From a checkpoint of a small model that answers yes/no questions on an image's attributes.
Training: soap at rate 0.0043, 9300 steps, batches of 64.
Rows from block 3 of the fusion encoder of a small model that answers yes/no questions on an image's attributes, named by matrix and row number. Rows with one number belong to one neuron. Each number is 128 + 32 x the weight over its row's rms, rounded and kept within 0 to 255. All counts start at 0. Numbers have three digits each.
After each neuron's rows are labels from the 100 texts, of 14976, where the neuron reaches its highest value: "tokens" is the input token at the peak. Only what is clearly more common there than usual is listed. The data: regions of photos with short descriptions (Visual Genome). In brackets: how many of the 100, against the usual share in percent.
# fc1: MLP up (fusion_encoder.blocks.3.mlp.fc1.weight, 384x128), inputs 0-127
# fc2: MLP down (fusion_encoder.blocks.3.mlp.fc2.weight, 128x384, transposed), outputs 0-127

fc1.86:143142126123085108059163137113140086112133109166132102161161107079175148057108100093184150095121141100107118199130105120117190144114136078119079068154136185128124189086150107082093156108155179091107150099142104113107149173127137086121171088064147138083135155125062169140127142081162074159152123095163101093103117111137162186173198104140134120143175098098128123114115117149112154167132
fc2.86:081095131086142121179158098162135160095136156087123106136130161124135124103158084144078154153197116127143134175129125116130081101121101094127137200096109122108087085179115073143161116139111056183166180162131156156143186126085129175144094143128075131128135087141143138124135155135091155117105104064074151136167121070180157095107138068137152088144117147069081097163201083137118106171131
tokens: "cell" (33 vs 0.1); "hot" (23 vs 0.2); "teddy" (23 vs 0.1); "stuffed" (8 vs 0.1)

fc1.285:206131160152172121110092146094111127113120133126111142074105123120109150130084115111149160084133147110139081154087141126144076114109157168138159104120157146124162131128120185087150060114149214124101174164166107138131180149184119111093126087132140092136127082132086072155111076213107142168098114161176107122165108092112145105123084092090138125137137102089189130098160066066134146081068
fc2.285:171068136160136095076083108106134081146123133201117103152115162063146110170143123144154159133180117137123140152117094115157080075146119149118143137129135090130189175058103100125094161152139130142114118105215166185129139097130100122082131173127102139224141114157119141124137114146107158161086205110136113142168119110128127154126104107046151152130115163123207134122107118183115143187148
tokens: "shirt" (20 vs 1.4); "wearing" (12 vs 2); "pizza" (10 vs 0.4)

fc1.216:128117091169134201111121135085101123139197155105114104144165073103087090094185091148153092151107062101134052119069156131195095091151092131093118158131137137144128102125096143101118135093113133130139145120114120137189204119147132096145137140202120133129115095126115138156139129161184145099140061175147102087200140117155129117113092156134209131140121161091129118112160094134208173117131
fc2.216:114129144160153136089119115199104158149138209108069134104158175092143108057157178097161112085140119085155143129150158064183174124146160105151155126120108139155061130199091147112183092118092143181159174146127121126089150122170124128125136136130185098082135155126092166126145112105106160150181155105139165153159123112133148134160125129068122097147097143151085145088061149126068108174178
tokens: "dog" (30 vs 0.8); "person" (24 vs 1.2); "woman" (7 vs 1.5)

fc1.217:151154109147172214117110160125088115114141127120084118121159146096162155149119089153106123183170086092129065135198123148150123163142179096078144106108109093145093144128095083166144097119078157115122092169091123142119150074149090147137093143162141077068177132058164109194115188119147151106085056110109168162100155112123090147107160107133117123093168155165139184147075096119144121101110
fc2.217:137144166092155135148135083147122099147068124133154159130097181152067106191162153120143114115065155161097129169163108161043132090130117094111126097150135161107149117135118118107169177120113117142157144060144155103106081136058127134098126130144199165121038136186061105075121105092107110135110168107143092140120127134143123086164132112093156179124199100140076091144161139155110172097123
tokens: "wearing" (57 vs 2); "man" (14 vs 3.5); "wet" (9 vs 0.1); "bear" (7 vs 0.3)

fc1.143:135123141100153161064108133174113070123149117073176148137093127172135059124169165168126183139065125139115156094077135136153129114183099136085192069165137112107065124114120124181051158162117148135194123151159137115114151125087186122086134158123147137116120133210123111121160099139131159111175097144108171061123135162104129144128173158089130101154118157107094100097129096125140202122122
fc2.143:155122184147127129148108096188177107101075141156078170129118141134098126098175110099134160135082102121115117133125159139125095100113133137162157117072162159123062130156142100122111057114175043188098098116125107139124132161170115148203169121161138129133118141200136205115139104177068121134131134102087098109116103064106093133124087124073090104156152118129148069114085092110131069172124
tokens: "clouds" (25 vs 0.3); "sky" (13 vs 0.8)

fc1.102:181135129089138143109135121140148152110122117142066147129134138124106144166122147161169124098137125171095132145150161141149188126117143125173146112114164181091084126126068083121113115070176105131091107166131093076136174093128125130101143079150211054186134082103113102172132085161126140157103062112148074064155118148104188210103089117164113092139154128116169110088135118113190166089109
fc2.102:080116125148120079137139213184067146101125128135138085090089138120141141104184124090062108159112081097113155177121060134179150145110143101155093087070144114121131148106097129148108098156184057137105105127157044075131144175051145118145132125162170131116081111133093105102153176120099167101096102118167097156154147140109147116121107058170165121141135109141087128140184127161140146122124
tokens: "sky" (12 vs 0.8); "clouds" (7 vs 0.3)

fc1.340:117136138115085121106144159102108129115156122155090113122174124134128087065108181124110131177095158056140116141113196037111102123112147166137180175155166159119080135136145097137149125071153175096155147136117104161146158071145128150154132137146108142085159064128129147151183107109181088126129114159120141137068176189121060142164159075085206118138183077152137127092114143126155167145122
fc2.340:111140077127132146097088059106196122192114127111132082072093143178173126093135097085167083132156159145145133213141108132173159097087121096140170125105134101105120113157099114159106102167118142118127078165134121151096077108129181159139105068160173093141160155108152113070095122146149120151201146122089097135135155139118204075093134137139107161089134141138171175160098120114167157131192
tokens: "shirt" (38 vs 1.4); "shorts" (18 vs 0.3); "pants" (18 vs 0.4); "giraffe" (7 vs 0.4)

fc1.368:119158120151162159105149134147134110101104110214127166082160162179123110092060099114113052138163140082119120096135173121182111102158078127138114190127081151146072148136134179131128124056138096125093128066086147139181160126118084138056158146100150117129119169103156092133077146089084110123168094105172110110133146186097157122121106113135089131054092115097139121116143137134108092101064
fc2.368:137155134156093139128222111113105126120189174134105106170080088173177092120131118120143129114127126204145153086125131159101110155130115129096118126151173154128120208119111069127153124088135195079153120129186135112080203112173137126196138108134152156110167103161150157107179137094167082115135102138146102149138123039152161148104153128144137152075128147181141077149121198116105107133113
tokens: "man" (36 vs 3.5); "person" (26 vs 1.2); "woman" (18 vs 1.5)

fc1.76:151061120052126152148158071169114089132086160133179151103140129107132181111157121093171162136087170097135158116168110173154153109079123192150141096138094078106107140142068140122121132099118185146149114140056132078145108143136074148191069148161155116152072121139138152128205180173146112085102111133090096106142141173171151193113100149099170134142140140182104157103118123122118139106127
fc2.76:095194159136118103073154110159190061097097130116156115117097124122136135142119140121145151112132106175136133156123138114161128119199114104118125125119099175112145082126183165144141156143174127170188142093176154178120138119099190144113203131087142120075143162138115144079199103066086085116115188156116105089159072078115087108108135108130122130068103107115177153145090139191135126189123
tokens: "dog" (30 vs 0.8); "bear" (12 vs 0.3); "pizza" (9 vs 0.4); "animal" (8 vs 0.2)

fc1.3:129144161120162129106138095121097152166149106128115097147135164157112117051154164117141132143066172142102112108164065125081058099134138098132182162078147156113137115105082123199082042044133144100136157145123143094184082125142143137131188146146146174119123155137131171148174096145116078165154140099093049110152087133124148065131113098144163112124143161144141153120105121123211113140139
fc2.3:159177126104157155183166146078147089093108120101163107128090131122119135120130128118109135086093122076112147125084097168154141198077147161088150132150168177151124125123145135170116161100149127093135080146172084127166045071090173149102146062066136135151128102133110155100081116139079105130115071118194106121156129102120178192174140079129094118088098135106136210146094112138094150113153
tokens: "shirt" (21 vs 1.4); "man" (15 vs 3.5); "wearing" (9 vs 2); "jacket" (7 vs 0.5)

fc1.142:164165118125124153117146127142159122129138109071103085084204134143162186117112111063176122088101131084093134149182108119117115100121173106059128113072141127120116189118127148182056146080101057126156151109123111185157132130166111194159101133099126103103171152139105149072126090131093124095146165141097138079105155129115110160131042111134095130113110150091104164150150181116162138187086
fc2.142:125056133094092072134174132189090179165134099100074141103165160181099108090166199125170120131162188131110191099124173110158146166075124110107080129155114164109103109125136069113125126126139116189141079118081154107185128126129118078181120164183083152168107161123175160146138092169111129111090146113106129170131160149123103105141141120103160153157147122078196123105085127096146093134114
tokens: "white" (19 vs 4.3); "tank" (9 vs 0.1); "silver" (9 vs 0.5); "bowl" (8 vs 0.3)

fc1.250:116141157111063120086088136110208136172132144104186093124126132200100070122162167168153125118187129135058128146083112089105052102169097125190138090155163145168058119152142150191135115093092148105135087130108091155099080109066072147114126175104146161128124083145128118143124093106117136119182126172075104142142100162147156163075118164135136145124124143155110119130182114116095107124150
fc2.250:159106159107139081118084141109140127106086140171172074162129156117136158158146132092113196077157174170071125105125104094107101143112195104129179169144063101114100117137062163106107120151160152131158154091093172132110206179186165130111152047116103157083123181125124163096140161168136104116139101104124177133146115098152108114137111048104155107173139125114154105120084158136098130123080
tokens: "clock" (7 vs 0.4)

fc1.95:150179086127129120135161103071163130156151181159065093073126168068167117172133049103108146105131164113185200127121153075103165105121112063100145119180106152110119070155139099124168108165103112098120136126119096194120114176149139111167128162090111123116074188153111145095118160077092101098153061151132159158100119089087176132108106091105114109143106151109136174112142141088148128105144
fc2.95:087105078132175113113127139148185128087172149103092132127112135170146126173131152087084159143113158159124107164146115101105185125161165122179119136132096105155107084130168167146149064151111109114110124071094129148097121117145120098120170172132144107057158109082088131157092145108079143084165110174105118072060154148175075086165125104130077143114200201181100115154059142133159154117132
tokens: "teddy" (23 vs 0.1); "hot" (20 vs 0.2); "tower" (10 vs 0.2); "stuffed" (9 vs 0.1)

fc1.105:142127156091119086148155083120155077140113205104115114135086078144110110153094098105161081167110107122135124106152134162145196202094120120155153124138181134146154095131197127187099126117197151125136126135166118179105186132118207090087162111168153127152152114142167097147070131165070184091104108095128116135128109134167133064135104144141142091151112104153178126119052099102110116101082
fc2.105:123113133127087171117113139086088097130113092101120155133163116179123131151172083136139177084184077146116131143079176104124132088117162129184114175082071136065089160083149104163124129156114129140131159136163143142150131097155176128101122135166158146121155149157112131153130126170158136128093219060169198115161145131122064165161114115124065077106093107067142115105104136188183117167162
tokens: "blue" (19 vs 2.1); "green" (17 vs 1.8)

fc1.84:136085114074140140161159084141165080132131151129141111106090192207207124121148168171120184126126151119121151147129106074130142111194056148119138159124085169151158143173115131113113118074070167153111115138099101156160064161085077154121082143099172130094116081114144104177114141174125099099122164120173137137103116194153147085098126129125107137202116136158084162113138083108155157123153
fc2.84:087110132157127142180179129151186117074111156139138129140142076134116155131130104101142096108120098147134082106137144099132123172076127109084124141131132163109152154136085169098137198121182084057165157096108162129168112098104103150049132116158091090045118142178114153107123091167064178097110089101136149130144051083119130147141089099156119077105123146159095157129117109083118099105047
tokens: "man" (36 vs 3.5); "people" (9 vs 0.6); "woman" (9 vs 1.5); "sitting" (7 vs 0.7)

fc1.349:050091139130100112144169109120108133122118185112189133123052162142128183182149151170120126094097127149149171157123206103078124091116126150048140152114167123116127091112136106090146155181093138110144130117083115097103100135161106125153101222150101127140083100129125128030109141175147108145130088170073110119130142095108162113120176072159116148155123118129179126121114167106162070137119
fc2.349:109165130098110089144122129126095168064095103110100142167105180097129138163145085157113091143097142141115138117114135171107127127124075116086083113151106098142137153219097108126129103056142140089134150151141097115175036139129100131114157204094147122129143119130089114160119130122137144187061109136145133141166138143081128091120165091153114192154171104157061139123070128131143198176050
tokens: "white" (78 vs 4.3); "red" (9 vs 1.9); "black" (8 vs 3.1)

fc1.361:100121104100074130098086179134158118172114149089128115172134086192071102089161137208072081086144119119105121169146171106135145120103090111116118095077128166124139081121166135122162082175122112129073141152103118141137162151172152067183122095143171096163127151115082080162161140152083136161123098086123085092115122090167093148158094130156163076103084137111176118158151136195089121092135
fc2.361:166101157099150112101121139163104143122146112143108097176135109105186120163145145161133120162102090114135147095129160133143096121056152126132156123149098092151133123192112097113142129191178108097127140053167073140140160161096122108065144121100080164158113104116170145243099094099158084108160156128101142144170126166164180126128161078160087086190135138183111154129142102141109187066107
tokens: "man" (10 vs 3.5); "cat" (8 vs 0.6); "plate" (7 vs 0.7)

fc1.379:103202090168098194098140163100156209151147152096137105138198134094207126133138147118090069170146161162165117159123078167125062146158127140139155107109123133131101151176153072159116103095140100104118139198148102146139147150132064175119121102136149110165120116158079161125110117141145121097181108127147121152072134129152070087097118181126127068154122092110102096151137120110061157150112
fc2.379:159127095166164109160179179085147149189103148167112152145152135139196093118132104144134130075118076130151112098158166139137125168166128106084129175136093153136144200118115133075138104131155131062154166116138116146144197187097152125189135097139114146127117107124128113117205154132139087102128103135101138142148115122064148208168125141159108144191129174147030096077116125168137103128098
tokens: "wearing" (19 vs 2); "sitting" (9 vs 0.7); "dog" (9 vs 0.8); "open" (7 vs 0.3)

fc1.246:149048169160117104107155113126157130124137176159149152159130164145077113050083068093080095128150139118105080152121092121112128144069119137159113116098192157172106092119095127116100101102151122159181133122169153163143143097144148143122106087130146127165128150139110132097166097150158144150138152162196092091119049177074148129121189074162095094152105148164114094136092164077178113194124
fc2.246:130155155152150125104137113111086077176161095142188098143109103162085130106089098133090115136161110163088119172064118142133097138082125129059122134046118138138133130078134077147059130150130154160071106148069095098122074126127093148058102086115127094060104121070136091103139180076113125147092114137146109169146197094104166103135128124169185132104122149166099141149142143111088073126121
tokens: "dog" (13 vs 0.8); "table" (9 vs 1.1); "cat" (7 vs 0.6)

fc1.173:105107093099091083093071098137160099101090203099105116150131122072092129184198156089144150149148125155198103132145110075097160128163110151197094131138170112120121102143114134136051157110101116139133155104116198099178117180143083137106161198141160103116106117152151122123123113156109189128056103109114138128127089098091160162099117118113090117159147090109191119162147146133098192113132
fc2.173:089156169189157125107133092159127153149139143097145138100101091116130170141125146114172077171145160104177117152067169140101156109105088076137065098102158189118139141116122135084125152115121117108096161099123168135152078127192126150174138092163081111150151128157123104120130147143091171131146191137109198154123172162182108104137120118202192152156094112055163080059118170112141141168123
tokens: "wearing" (23 vs 2); "shirt" (22 vs 1.4); "jacket" (9 vs 0.5); "pants" (9 vs 0.4)

fc1.160:168132171135109128134078088091111100148109178154120099148115168151118124055119114077145147136123182103124176107100095138124100158180142157152174132167168142125120111173169157137151144149092218121096127109120118175113161119097122122159159095102172169095145169091098082108145089131146122145121126110153078122125083147127000133137114154108098130087200113182154093128168123067134108129136
fc2.160:080155132120133093062140187122131203111126108147146109105114149119110162080145148138186112115167147178085075104141148137198096175135156167139176136135153134194090144160118126129168137161114104121181131110116171134136125189081192099100205143142147109144100088144105102103082095125119088168144144116126110081162074069128157131162092156077183126132084107151142113107132159092160177125171
tokens: "clock" (10 vs 0.4); "zebra" (9 vs 0.4); "sign" (7 vs 0.9)

fc1.55:105176131110172124149178123173176132138100116143148153102141180148168117173131046159143100093125122161094183151161114164150115103154107112088103114164105168112126201129162065105146118170081119142152145113130106110095170106102146115134135141125098114074128122147079225133158102143166148180155154116110156133150076116131118203153155140118101109163109144150111112098151154014168170139156
fc2.55:132096125149074134169126125097132119166092142111177152130159092123139141101123151056154172165138154152115114151122106130175123097113122117092105107102094131136110163179146131140155134089104139093153096180092146115169112150095178145063168172117103128099125131089121111095127109098142186140144082185145181127096185124098131081144082054199168137073110107121121186064187109186199115155146
tokens: "white" (37 vs 4.3); "gray" (20 vs 0.5); "blue" (16 vs 2.1); "black" (7 vs 3.1)

fc1.45:147061185132089147096145120167115121178155145194145163141162080111077114086105109143127153126158152106183155159103125101114117158111101118110119126093158185195146078072151137116119183099153133212081061181115105172087142109141166108093136083086168134118120170118121105163104153125096119126114100189125141166134060098100130125105170113147118157092127143169150141108201164111127142170142
fc2.45:114104140160141095114097164059124124118146153173160114142101111135141051088070070116050124122112086143124105085091062158088093122113149095173134120101149123190153138097058071127102118112156130172096149156111112131147142067116106122077147157072166138117135182074136084117117181072106125152082171119118122140175136107125132133116107101097132108109128186078137068110112151165103159178132
tokens: "teddy" (16 vs 0.1); "vase" (9 vs 0.2); "bowl" (7 vs 0.3)

fc1.8:150061116116220098132191172105095134099077102081140117135128142120130119124142105147078158071146145073106094182168196091133155120114132106142147095110091130170110162147074154163142177146147101160121142163142060128117141161139162134160126124184179131110143125134189142114101110108128091132066110126101158142079055185165129083164134099143145161111165108079146151138073117074132106112121
fc2.8:116085166086133133160117122103137097076120160148143143107076106206109108116160128129123137107115161115135143146159161127144091158130046115127134128124141105079130071159111175115199095133065115147156087204142139166136147126156121139078094181191068112118176190121097162179124087135141065157118159179093115121126106147144126127135126172124076080076132103179121112109126138156076150094185
tokens: "clouds" (17 vs 0.3); "sky" (13 vs 0.8); "tracks" (8 vs 0.3)

fc1.112:122102086126172116155142155141062109141144163129157142157169172104172124099099169090163125105158150138197094114209097146094158140175102126078138186096146179083160103136183175178130123106134121120123073132096112151147091109173156109077106125175144123145147149105141086149150107173109104117134103211147150114075177160168155124057095149159114136173181128118161147096118083120084108110117
fc2.112:189141174126143174097118062130184108129159094106139150099105106090080147156075083131128117106054118095148102128121130148106084107122105175133123147138153127129145067158145097070129138143081131108130142108143141183105154177064099116150095162153100137088143112066135137121147170126195142099155141092128145176075116117116209151100112126097105013148129153090136104091149111159136164160161
tokens: "jacket" (9 vs 0.5); "shirt" (8 vs 1.4)

fc1.170:110146149112118136140098160080074115125081140131124108157141116148142110109143089071127081116154176108129109164172103127153147052094115121133163128139058198107206111069113111090114106100069165130140152166078080150194131185144096178127212114210187135078151147145187095121106117149122141122136157134143116126160093125165145113188130119116075125105110119117097173144113145111102113128126
fc2.170:151108139129101160155167119148143067179110089142101121143159073158183162127112120125146130129110084123163101136189114110161081119082146140070102168121093144144128087186156169188113142145170113176149117115143129180169097108111122117155102134152140173111167147099193166102146153094151153116182189169123166150150165092151072068145154097117147156148136131107054144151167167119072207109109
tokens: "blue" (9 vs 2.1)

fc1.27:120189173146166100063159130180107152136112150142169120154135058125115113137106131161102095106126144176155095163179120117116120150167089143088150145132145094131131145076084145137156153116106150146094130083157044175103135186097153123177084138146102130127124124157181097109135069107081083155137132119104111079193097102151180117162085135192145100141087120201190102190143141130143094113145
fc2.27:117085085155151112157153138111117106081094137139056156125155086108126130139145126109090140070152152111112129158128169146123149129145164140100152107059138164161137089117149154090107133100082098146139142182125212106096092159199106181173108148100105091093102117130103157177062079192203106122157150166131113190120121164166126147130125115122115102144223094140127127154131059108131154105159
tokens: "dog" (7 vs 0.8)

fc1.65:129102109126148122121103165161140100159097150086108167168156108146112111074151097077104193104159157057081136111112147129096113099125112142151149128116162189146091062153138143141122133134111181115129090105126154092190132154131067122142177163083196079107167130154159131117106069143219060126149105082164141102123135153103101124109174085162109136115128088120164131106109163100123049182121
fc2.65:115087120131091073143124096171141151118120084136151128120168115100147131131114099135151121173131129138179097178158116125053127124091156184116148136074103081124143048146062161127162126163130117154116132075120127093106106062124080088105167078157151116164160189186150166100214123097188110129141157055153193117144145131091120127134132164172150170135116113167172145135160141140120176140112
tokens: "man" (13 vs 3.5); "woman" (9 vs 1.5); "wearing" (8 vs 2)

fc1.212:114090153142111167140137132124109130072209137170181091140143128184108130101103104080118126136079163092201125098177092176042152140141172127135110152146152141079128109117117117160130100131121155204107146159108127145174168104094155122051106136113080136080113172144133100071167172090080149129148111148084141098124078129122165150189151102171112121103132131134144110083114148154112122210125
fc2.212:112118130164131182157125165116143122154152092182170114144082097124113077089116131157079120067164152118129130095057051117129136163167134099134135079113112134173118083098107105150084122147202088155070203097085142110111180147059170158107129083093168139106113138115104076148099121144129109127099117115156149142158094100105132158141143157085179125124090096106141138087179133149134156199180
tokens: "clouds" (34 vs 0.3); "teddy" (13 vs 0.1); "vase" (8 vs 0.2)

fc1.207:154115083147085130217108158100103073173158155121114101140111143119169104199083135120138105106157169117148123128172150146117168149140147103135141167138082125107092165093151072102103089145157081131106150145105099104091144176068128142092109165191131144144170086130090144160148067100145140164125134128103096188114090121190076171198125187149133122089088104118100089159110163151132188113106
fc2.207:145120128129179153103117173172134120126121102106124090094150132077121098168128169127149193095138170109136164124138137143157138122120102155109076123064173156123150133165077096099184172065118116125106083153122142107092111176143208139180116115111131176151128159097152153051179118115068116138198153094184090081149047160131099097158084142123131144116151147152148139146071103141158102180129
tokens: "white" (28 vs 4.3); "blue" (25 vs 2.1); "red" (18 vs 1.9)

fc1.376:167121157158144081139175092159129092133145151144091102135132159076080109146118079181106125160133133058127078139117087126072129088143112127116118123143130089099132126168128157110108118104104122092092096163118104088157147119116129087097160158098196162121167179107151136117079131128140149094111040114134072180122093130045103156054096119169157166159208201108121143125136146086119145111095
fc2.376:109079112129135134164147183207153112144123096118153141147094173138167163122096106088103165116138201135143108131135097128096056144102147132125108126075135137079148125127176147106138135134199097031127189148137130164090106163131103122164138179145191127097127082181082095164162148096166138137137101102156132062142125158121187083086099132146114141058079122127173129177147144121133095140138
tokens: "wearing" (24 vs 2); "skier" (7 vs 0.2)

fc1.208:125162187166116185121109098128166080114117120194149123187159092108150144167157138103142128148115186142102093190169114160144105153135096128142157135137099133143133153088060079185140137106111142022143116114129095184080130118121127163155139114084080095094119133184088127087082065153125116135080105179111128107142152141172120111156079110141080136137154127137058115172089126110087085108118
fc2.208:130146104127140054103132105118068153149145136078125163080166145171150116163061099137126110123154155111108204026128137094118082079124132129144144107152121137152095080091161104081097143132095178186089113106102150118110102099091156098120164143087174134204119200078154133124141126126127126148181128111087143125090164171145124123105124206146166121069105138105145176108099090129147127115142
tokens: "sky" (21 vs 0.8); "clouds" (14 vs 0.3); "bus" (10 vs 0.7); "train" (7 vs 0.7)

fc1.52:073152068100124094145103112157125076135178166144138154089113166137123127120103126176146139129084158121145115131113206170136101056136167119156145112117167146122108109156094140162149128128158083161104144123071168131105149130144140098129117131091099122143132156101158039146130144083164097180170115134044104089163162148190116127141178083107175129132118061148168103129138156075163164049096
fc2.52:106183115145140176104160127156152081172124093159147132094133130145130147132110137165155168117177068108185129155108134118163099126146131167084096127119129139115128141143131145166181143126143169143142067080173134100188131174081150154165084156099185085157098129121147163084149117138155187119106130140156164113114072145109171186159197149194106206180149133177156085105089109140082103163102
tokens: "sign" (16 vs 0.9); "train" (14 vs 0.7); "red" (10 vs 1.9)

fc1.293:118152179095144151118092106129153133171140106101120148159199097171156129149120103146082144109115129105098113148126109100167063188123071156082122166097043122102153114073127150187146131133140118113112133140126062122180110182171151103120143147173156159151162116119143160092126182184125118170125124129081169104187087146155183109169149092150133130074111122201144067104104162149175124086111
fc2.293:099120176112145172192113172139068079129165198155098108173149132157132109158187121163120177132103056105140065169112138108117157099110163145122143119111079216159157154121169160147118149155211138107105154134139137131128114140124114074103132109120143132099173130099130137158117168095157096153149148083109099112063156106160060145078129135113100110111111167113155120159173117061183108138092
tokens: "man" (30 vs 3.5); "person" (21 vs 1.2); "girl" (16 vs 0.6); "woman" (14 vs 1.5)

fc1.4:152044159152083110123145058101113144141164123148100133136092143114159182153111222138053109163130150098132143163116129141089080133174166109106186136127172113134067061148126144125156163114111060085126187110118116160125168117160068138112123084113147118171133191125108089161140118096145136142144173107098080103074107111131086122083161148109147176141143084120089110149167143137133085103135
fc2.4:134120157092122190075057084207163075116080158090093125122117196055154081114120101155116114129146166139110074159082118066135126121168164073146167136067161157159120154141148112137138112100152134142123099147122150094164086046151108140085139145169159158127126116141138103130083159143107146060121128067148132173100118127185140157151158128125129154070161084113144103110101116125160137152115
tokens: "sky" (26 vs 0.8); "sign" (20 vs 0.9); "bus" (13 vs 0.7); "zebra" (10 vs 0.4)

fc1.179:110141101076094125128114191095120119094132107112103120117166092050074159152127103127104118119096068132168118148151149129114138166122172110152096143098222070120115128130101127136122108169170131173150078092169074130093128130211104120159144160183157112141110176162150114124053117140146122093135099162166104085177121146137179114060104134106156074159116100069129093114117112159085176119129
fc2.179:121123177115162127108156116126117143108071085152101117149152051182104113103125104080173092100099151207165151150172114148122080127157139155120127149174128144120139109115123135115084131204087134146167121110124146145131098117081140109106118075084100179068112106104162070115147177130122120178149091141094156187085158064091136151161150184191132127161200174155100131143088155107085146110124
tokens: "wearing" (75 vs 2); "fire" (10 vs 0.2); "clear" (8 vs 0.2)

fc1.270:086098169093134121110133125116080113138134105114158152088106093136157073092054124108135093124120110087163190084128144122126161128113111152115167122112194168154165134142118129166152139181166093128105083074138104124180155163165127130186116176204109066171109117140171094112177138118166077099132112190123106148203104179104103165078130103124129068101086121155135157116099130100077100105109
fc2.270:128109145164092125082123090118161147065136136170107183096142121090054085092208171139124092138112152146059160110073133096135111129203147102190121116120092138113148083151133117090133176122116113154136082122181096090115151125111114072116095092155117110099110109110132121140085099113086098186108091074110085161160076190090113127105150140145134196089135073074152136119155121125115144113146
tokens: "shirt" (10 vs 1.4); "horse" (9 vs 0.7); "black" (8 vs 3.1); "grey" (7 vs 0.5)

fc1.351:040079152170135108139073131124053139123120143157141121109128169164142145107112140136087096133103124097125146133122089071150172154090185118150166175143135128152096114096137174119152060097061113083099114118121153090043145102125136148124138122140079139125136104160196118100112105138105123161116107095115130157085111157138127152098117157147098115094124148156143176147172123062188173188035
fc2.351:079118148179126123188137105107146121118132151095124095059131104118149138117174121107144142164164117132152157136124135097209136124091182103123139201115147142110061155130079123135180054166121174126110082165194144153155134162058123142127167131126189116073174152079107145135142130192142158139092126125132096121090092143048171156130114163154099181104131116174150115132118142151136169188134
tokens: "sky" (36 vs 0.8); "clock" (10 vs 0.4); "sign" (9 vs 0.9); "car" (7 vs 0.4)

fc1.190:139159168191156136115141071089115173086078099165169128152113076108170144071083113119139125113088139151152162152142109213174137116117123120163103077150185134144032129107148132142132128144114097111117094152083133117147111106121114144133135120104148084192075085172145089146111137131046099099085127148063156156122099131104138106090125109139041160135152157077128144149158158144148143126078
fc2.190:146118077124152144151138108146150074128111175070134189114196150129093128105166154142101110116149106130119102088141098026112126116174104118115122120175164152094123170141053084051139094151152093123121124093140067147175166157108130165090075156103084106087118158143122134088112122157193137178127113115155127137122126116186167132148145135053167113097158122142154138193124094170123140154176
tokens: "sign" (22 vs 0.9); "building" (18 vs 0.9); "bus" (10 vs 0.7); "car" (9 vs 0.4)

fc1.49:089095187130089108150087058108176091101146140140156129087144113152107093096095130093102046116125128122088169080151129125170154125153079134155109094131142122104146147109162138179143079076151108121108193080104104152117121154092071153116160069144061097140153146142135034144147089177166128109164186080088109145159137133168120157125141114189141144100140137170090077127096099118131129104120
fc2.49:108114065138126165079146129114147141133100127068105075140102139074118132097143150156182150077137130089088192128133129168072100153098178107148130194136219084154083129156102116127075106154104107158136128153140094128141080123160152151128138118120128162142100100198169189133115205143140074173120076129123126156114163064138125165095126174072120090165129123138114153157112154097095142077111
tokens: "clock" (26 vs 0.4); "bear" (17 vs 0.3); "toilet" (17 vs 0.5); "plane" (8 vs 0.4)

fc1.336:133156133117127114102108162098144171106184152106188173159159126132140117136131086163170117077071132094135131119170112122163126082123175102097107113150088074097078135126147111166153105163048122162191096135073075075089102151098146154096093132112126175112174108126169154119101147146129115124139151104088161113162097101160052148171179127120194142139101125137137090068166133126130195134196
fc2.336:171103114083056155102115136177105161127086106092123053145070138097143140151094135105151133116146173091157116140129173129140111165059141093197083163088156137109131128127130110080109132142216109100128094127189095181120111100104100143176118123112095112089119089100105114086128147143143090155156110135112101127080106133123165095054108115130128117112081134121163195142124075064185123081090
tokens: "white" (68 vs 4.3); "gray" (8 vs 0.5)

fc1.59:133108164127106079149143098176092111052160173111113155137128150121125098200106091167177080121111116145163127179159144141092165113150125143043176166138088116183144109091090121144116171080188156092150110104116152113174097143153077097117117147129119142115158138196120113111176159087170117155139117147139172127115087130118133164029110151060145141124154100125171159127096134098123142186104
fc2.59:151121155107178157051174100049119146145134152116152074131091076138155130144182086073105091091142179066132125059113143121132081177111176081173084141104122169092099160109131160121114133095051142177116143178156094127124146083095159138153102123118146129117146143127117118152158070157100147093111156096121164103162171150117124118143129133185126132162102163049146111066142133144092127118110
tokens: "jacket" (12 vs 0.5); "shirt" (9 vs 1.4)

fc1.330:081096162146127075145103111119106122186134208106118125137139130133155085121123148135115166104103118096115104102097140171168145107100151132159088154099130110148134095177120134146081063096096128139155144145054171132138096168163114130117142168094175108129130112133070127165147095190126158095158088155112149083153179201211181175133127121057154136110103039095131134128102156126109108185124
fc2.330:120094133152119070118184149142138097092100068156101104133107113130107133102149162132170137102133142130157141086081108154114184130138097172156152114136170114117108050098095143113145136107123080158151102043144152182074088101080160122087123066132183196115097143122095092061176150160105142071133092134142110109191106145108113143072162131174159135153157084115103155121122153184094149142094
tokens: "dog" (9 vs 0.8); "phone" (9 vs 0.3); "pizza" (8 vs 0.4); "bread" (7 vs 0.1)

fc1.63:076136116161149106118193119100146151108136070155156114129140142127133090112163123171127141037150138102102058059115111129115107086147133103132068114053105159128149169130195130116148018140118108154124195130129125169144150128211077117115105131131119129106094173177128135066121147152114132099173161082137100104070098115140187121103176161114091101161130122120128138138105117114153128121150
fc2.63:104081087123146137097095098153169093130125139138093130136101057205108129098131113102136141097141124123128150111193169063102176092137066106133111178160147134107087117084117132107140126125123109083079108109110142120136122118164098142116133153109121129111128059108060171198103122117123082120118134139057080105148139102114112165118097100107186031092110103159114144136136078107103108229147
tokens: "cell" (24 vs 0.1); "man" (17 vs 3.5)

fc1.352:102172123149153142161122157116127071102150042135128146154146141133139141160125123134158144135133133110105159103121153175149136137141146074137187143171179165108135099201102081116139089130148148099182117167124192127137136106103110110117100171152110100083144108176050113111172143208094195113111127137128161135172176171151163174106142174140063107157109217120139127120086143071140157086125
fc2.352:101141177133146106143087099128154152100126208102096122100119107093104096172084086089152111100170199138147138074116149087159121100189118211173155126110113119119148159086164121162183175093144140176065138102164146077118159168120100140106171129110136193108159133114110157156114108111127088130115153063088140142111108097099050150132170114128159110119143153103133120094182142187139122174162
tokens: "sky" (26 vs 0.8); "clouds" (23 vs 0.3); "snow" (13 vs 0.7)

fc1.343:117103192177112111150100123128185126128118158124139162127164148105173152176113077126082179166090055114135127121130166163050158116170127074087160146097126122109122153174083118143154081130188153127137141135108127214090101113059071125103143191150148152134133071137189119119143148105105087095168105160150108133098132114153098124137097122145122062083094143128090138172165158124168124085150
fc2.343:139142135094133127148072095129185095099142121127152114204141213172165138129150139162093106134126153134105104095095132091115095144227049166091101162099143084111173107117119124159105104089114124102135062175149183095162094157121125109092115068116149091128136129142121168078175115166164098117131122108125173095089193142095117064144109180120123095117129160167103094139158125149122156082143
tokens: "man" (70 vs 3.5); "person" (13 vs 1.2); "woman" (7 vs 1.5)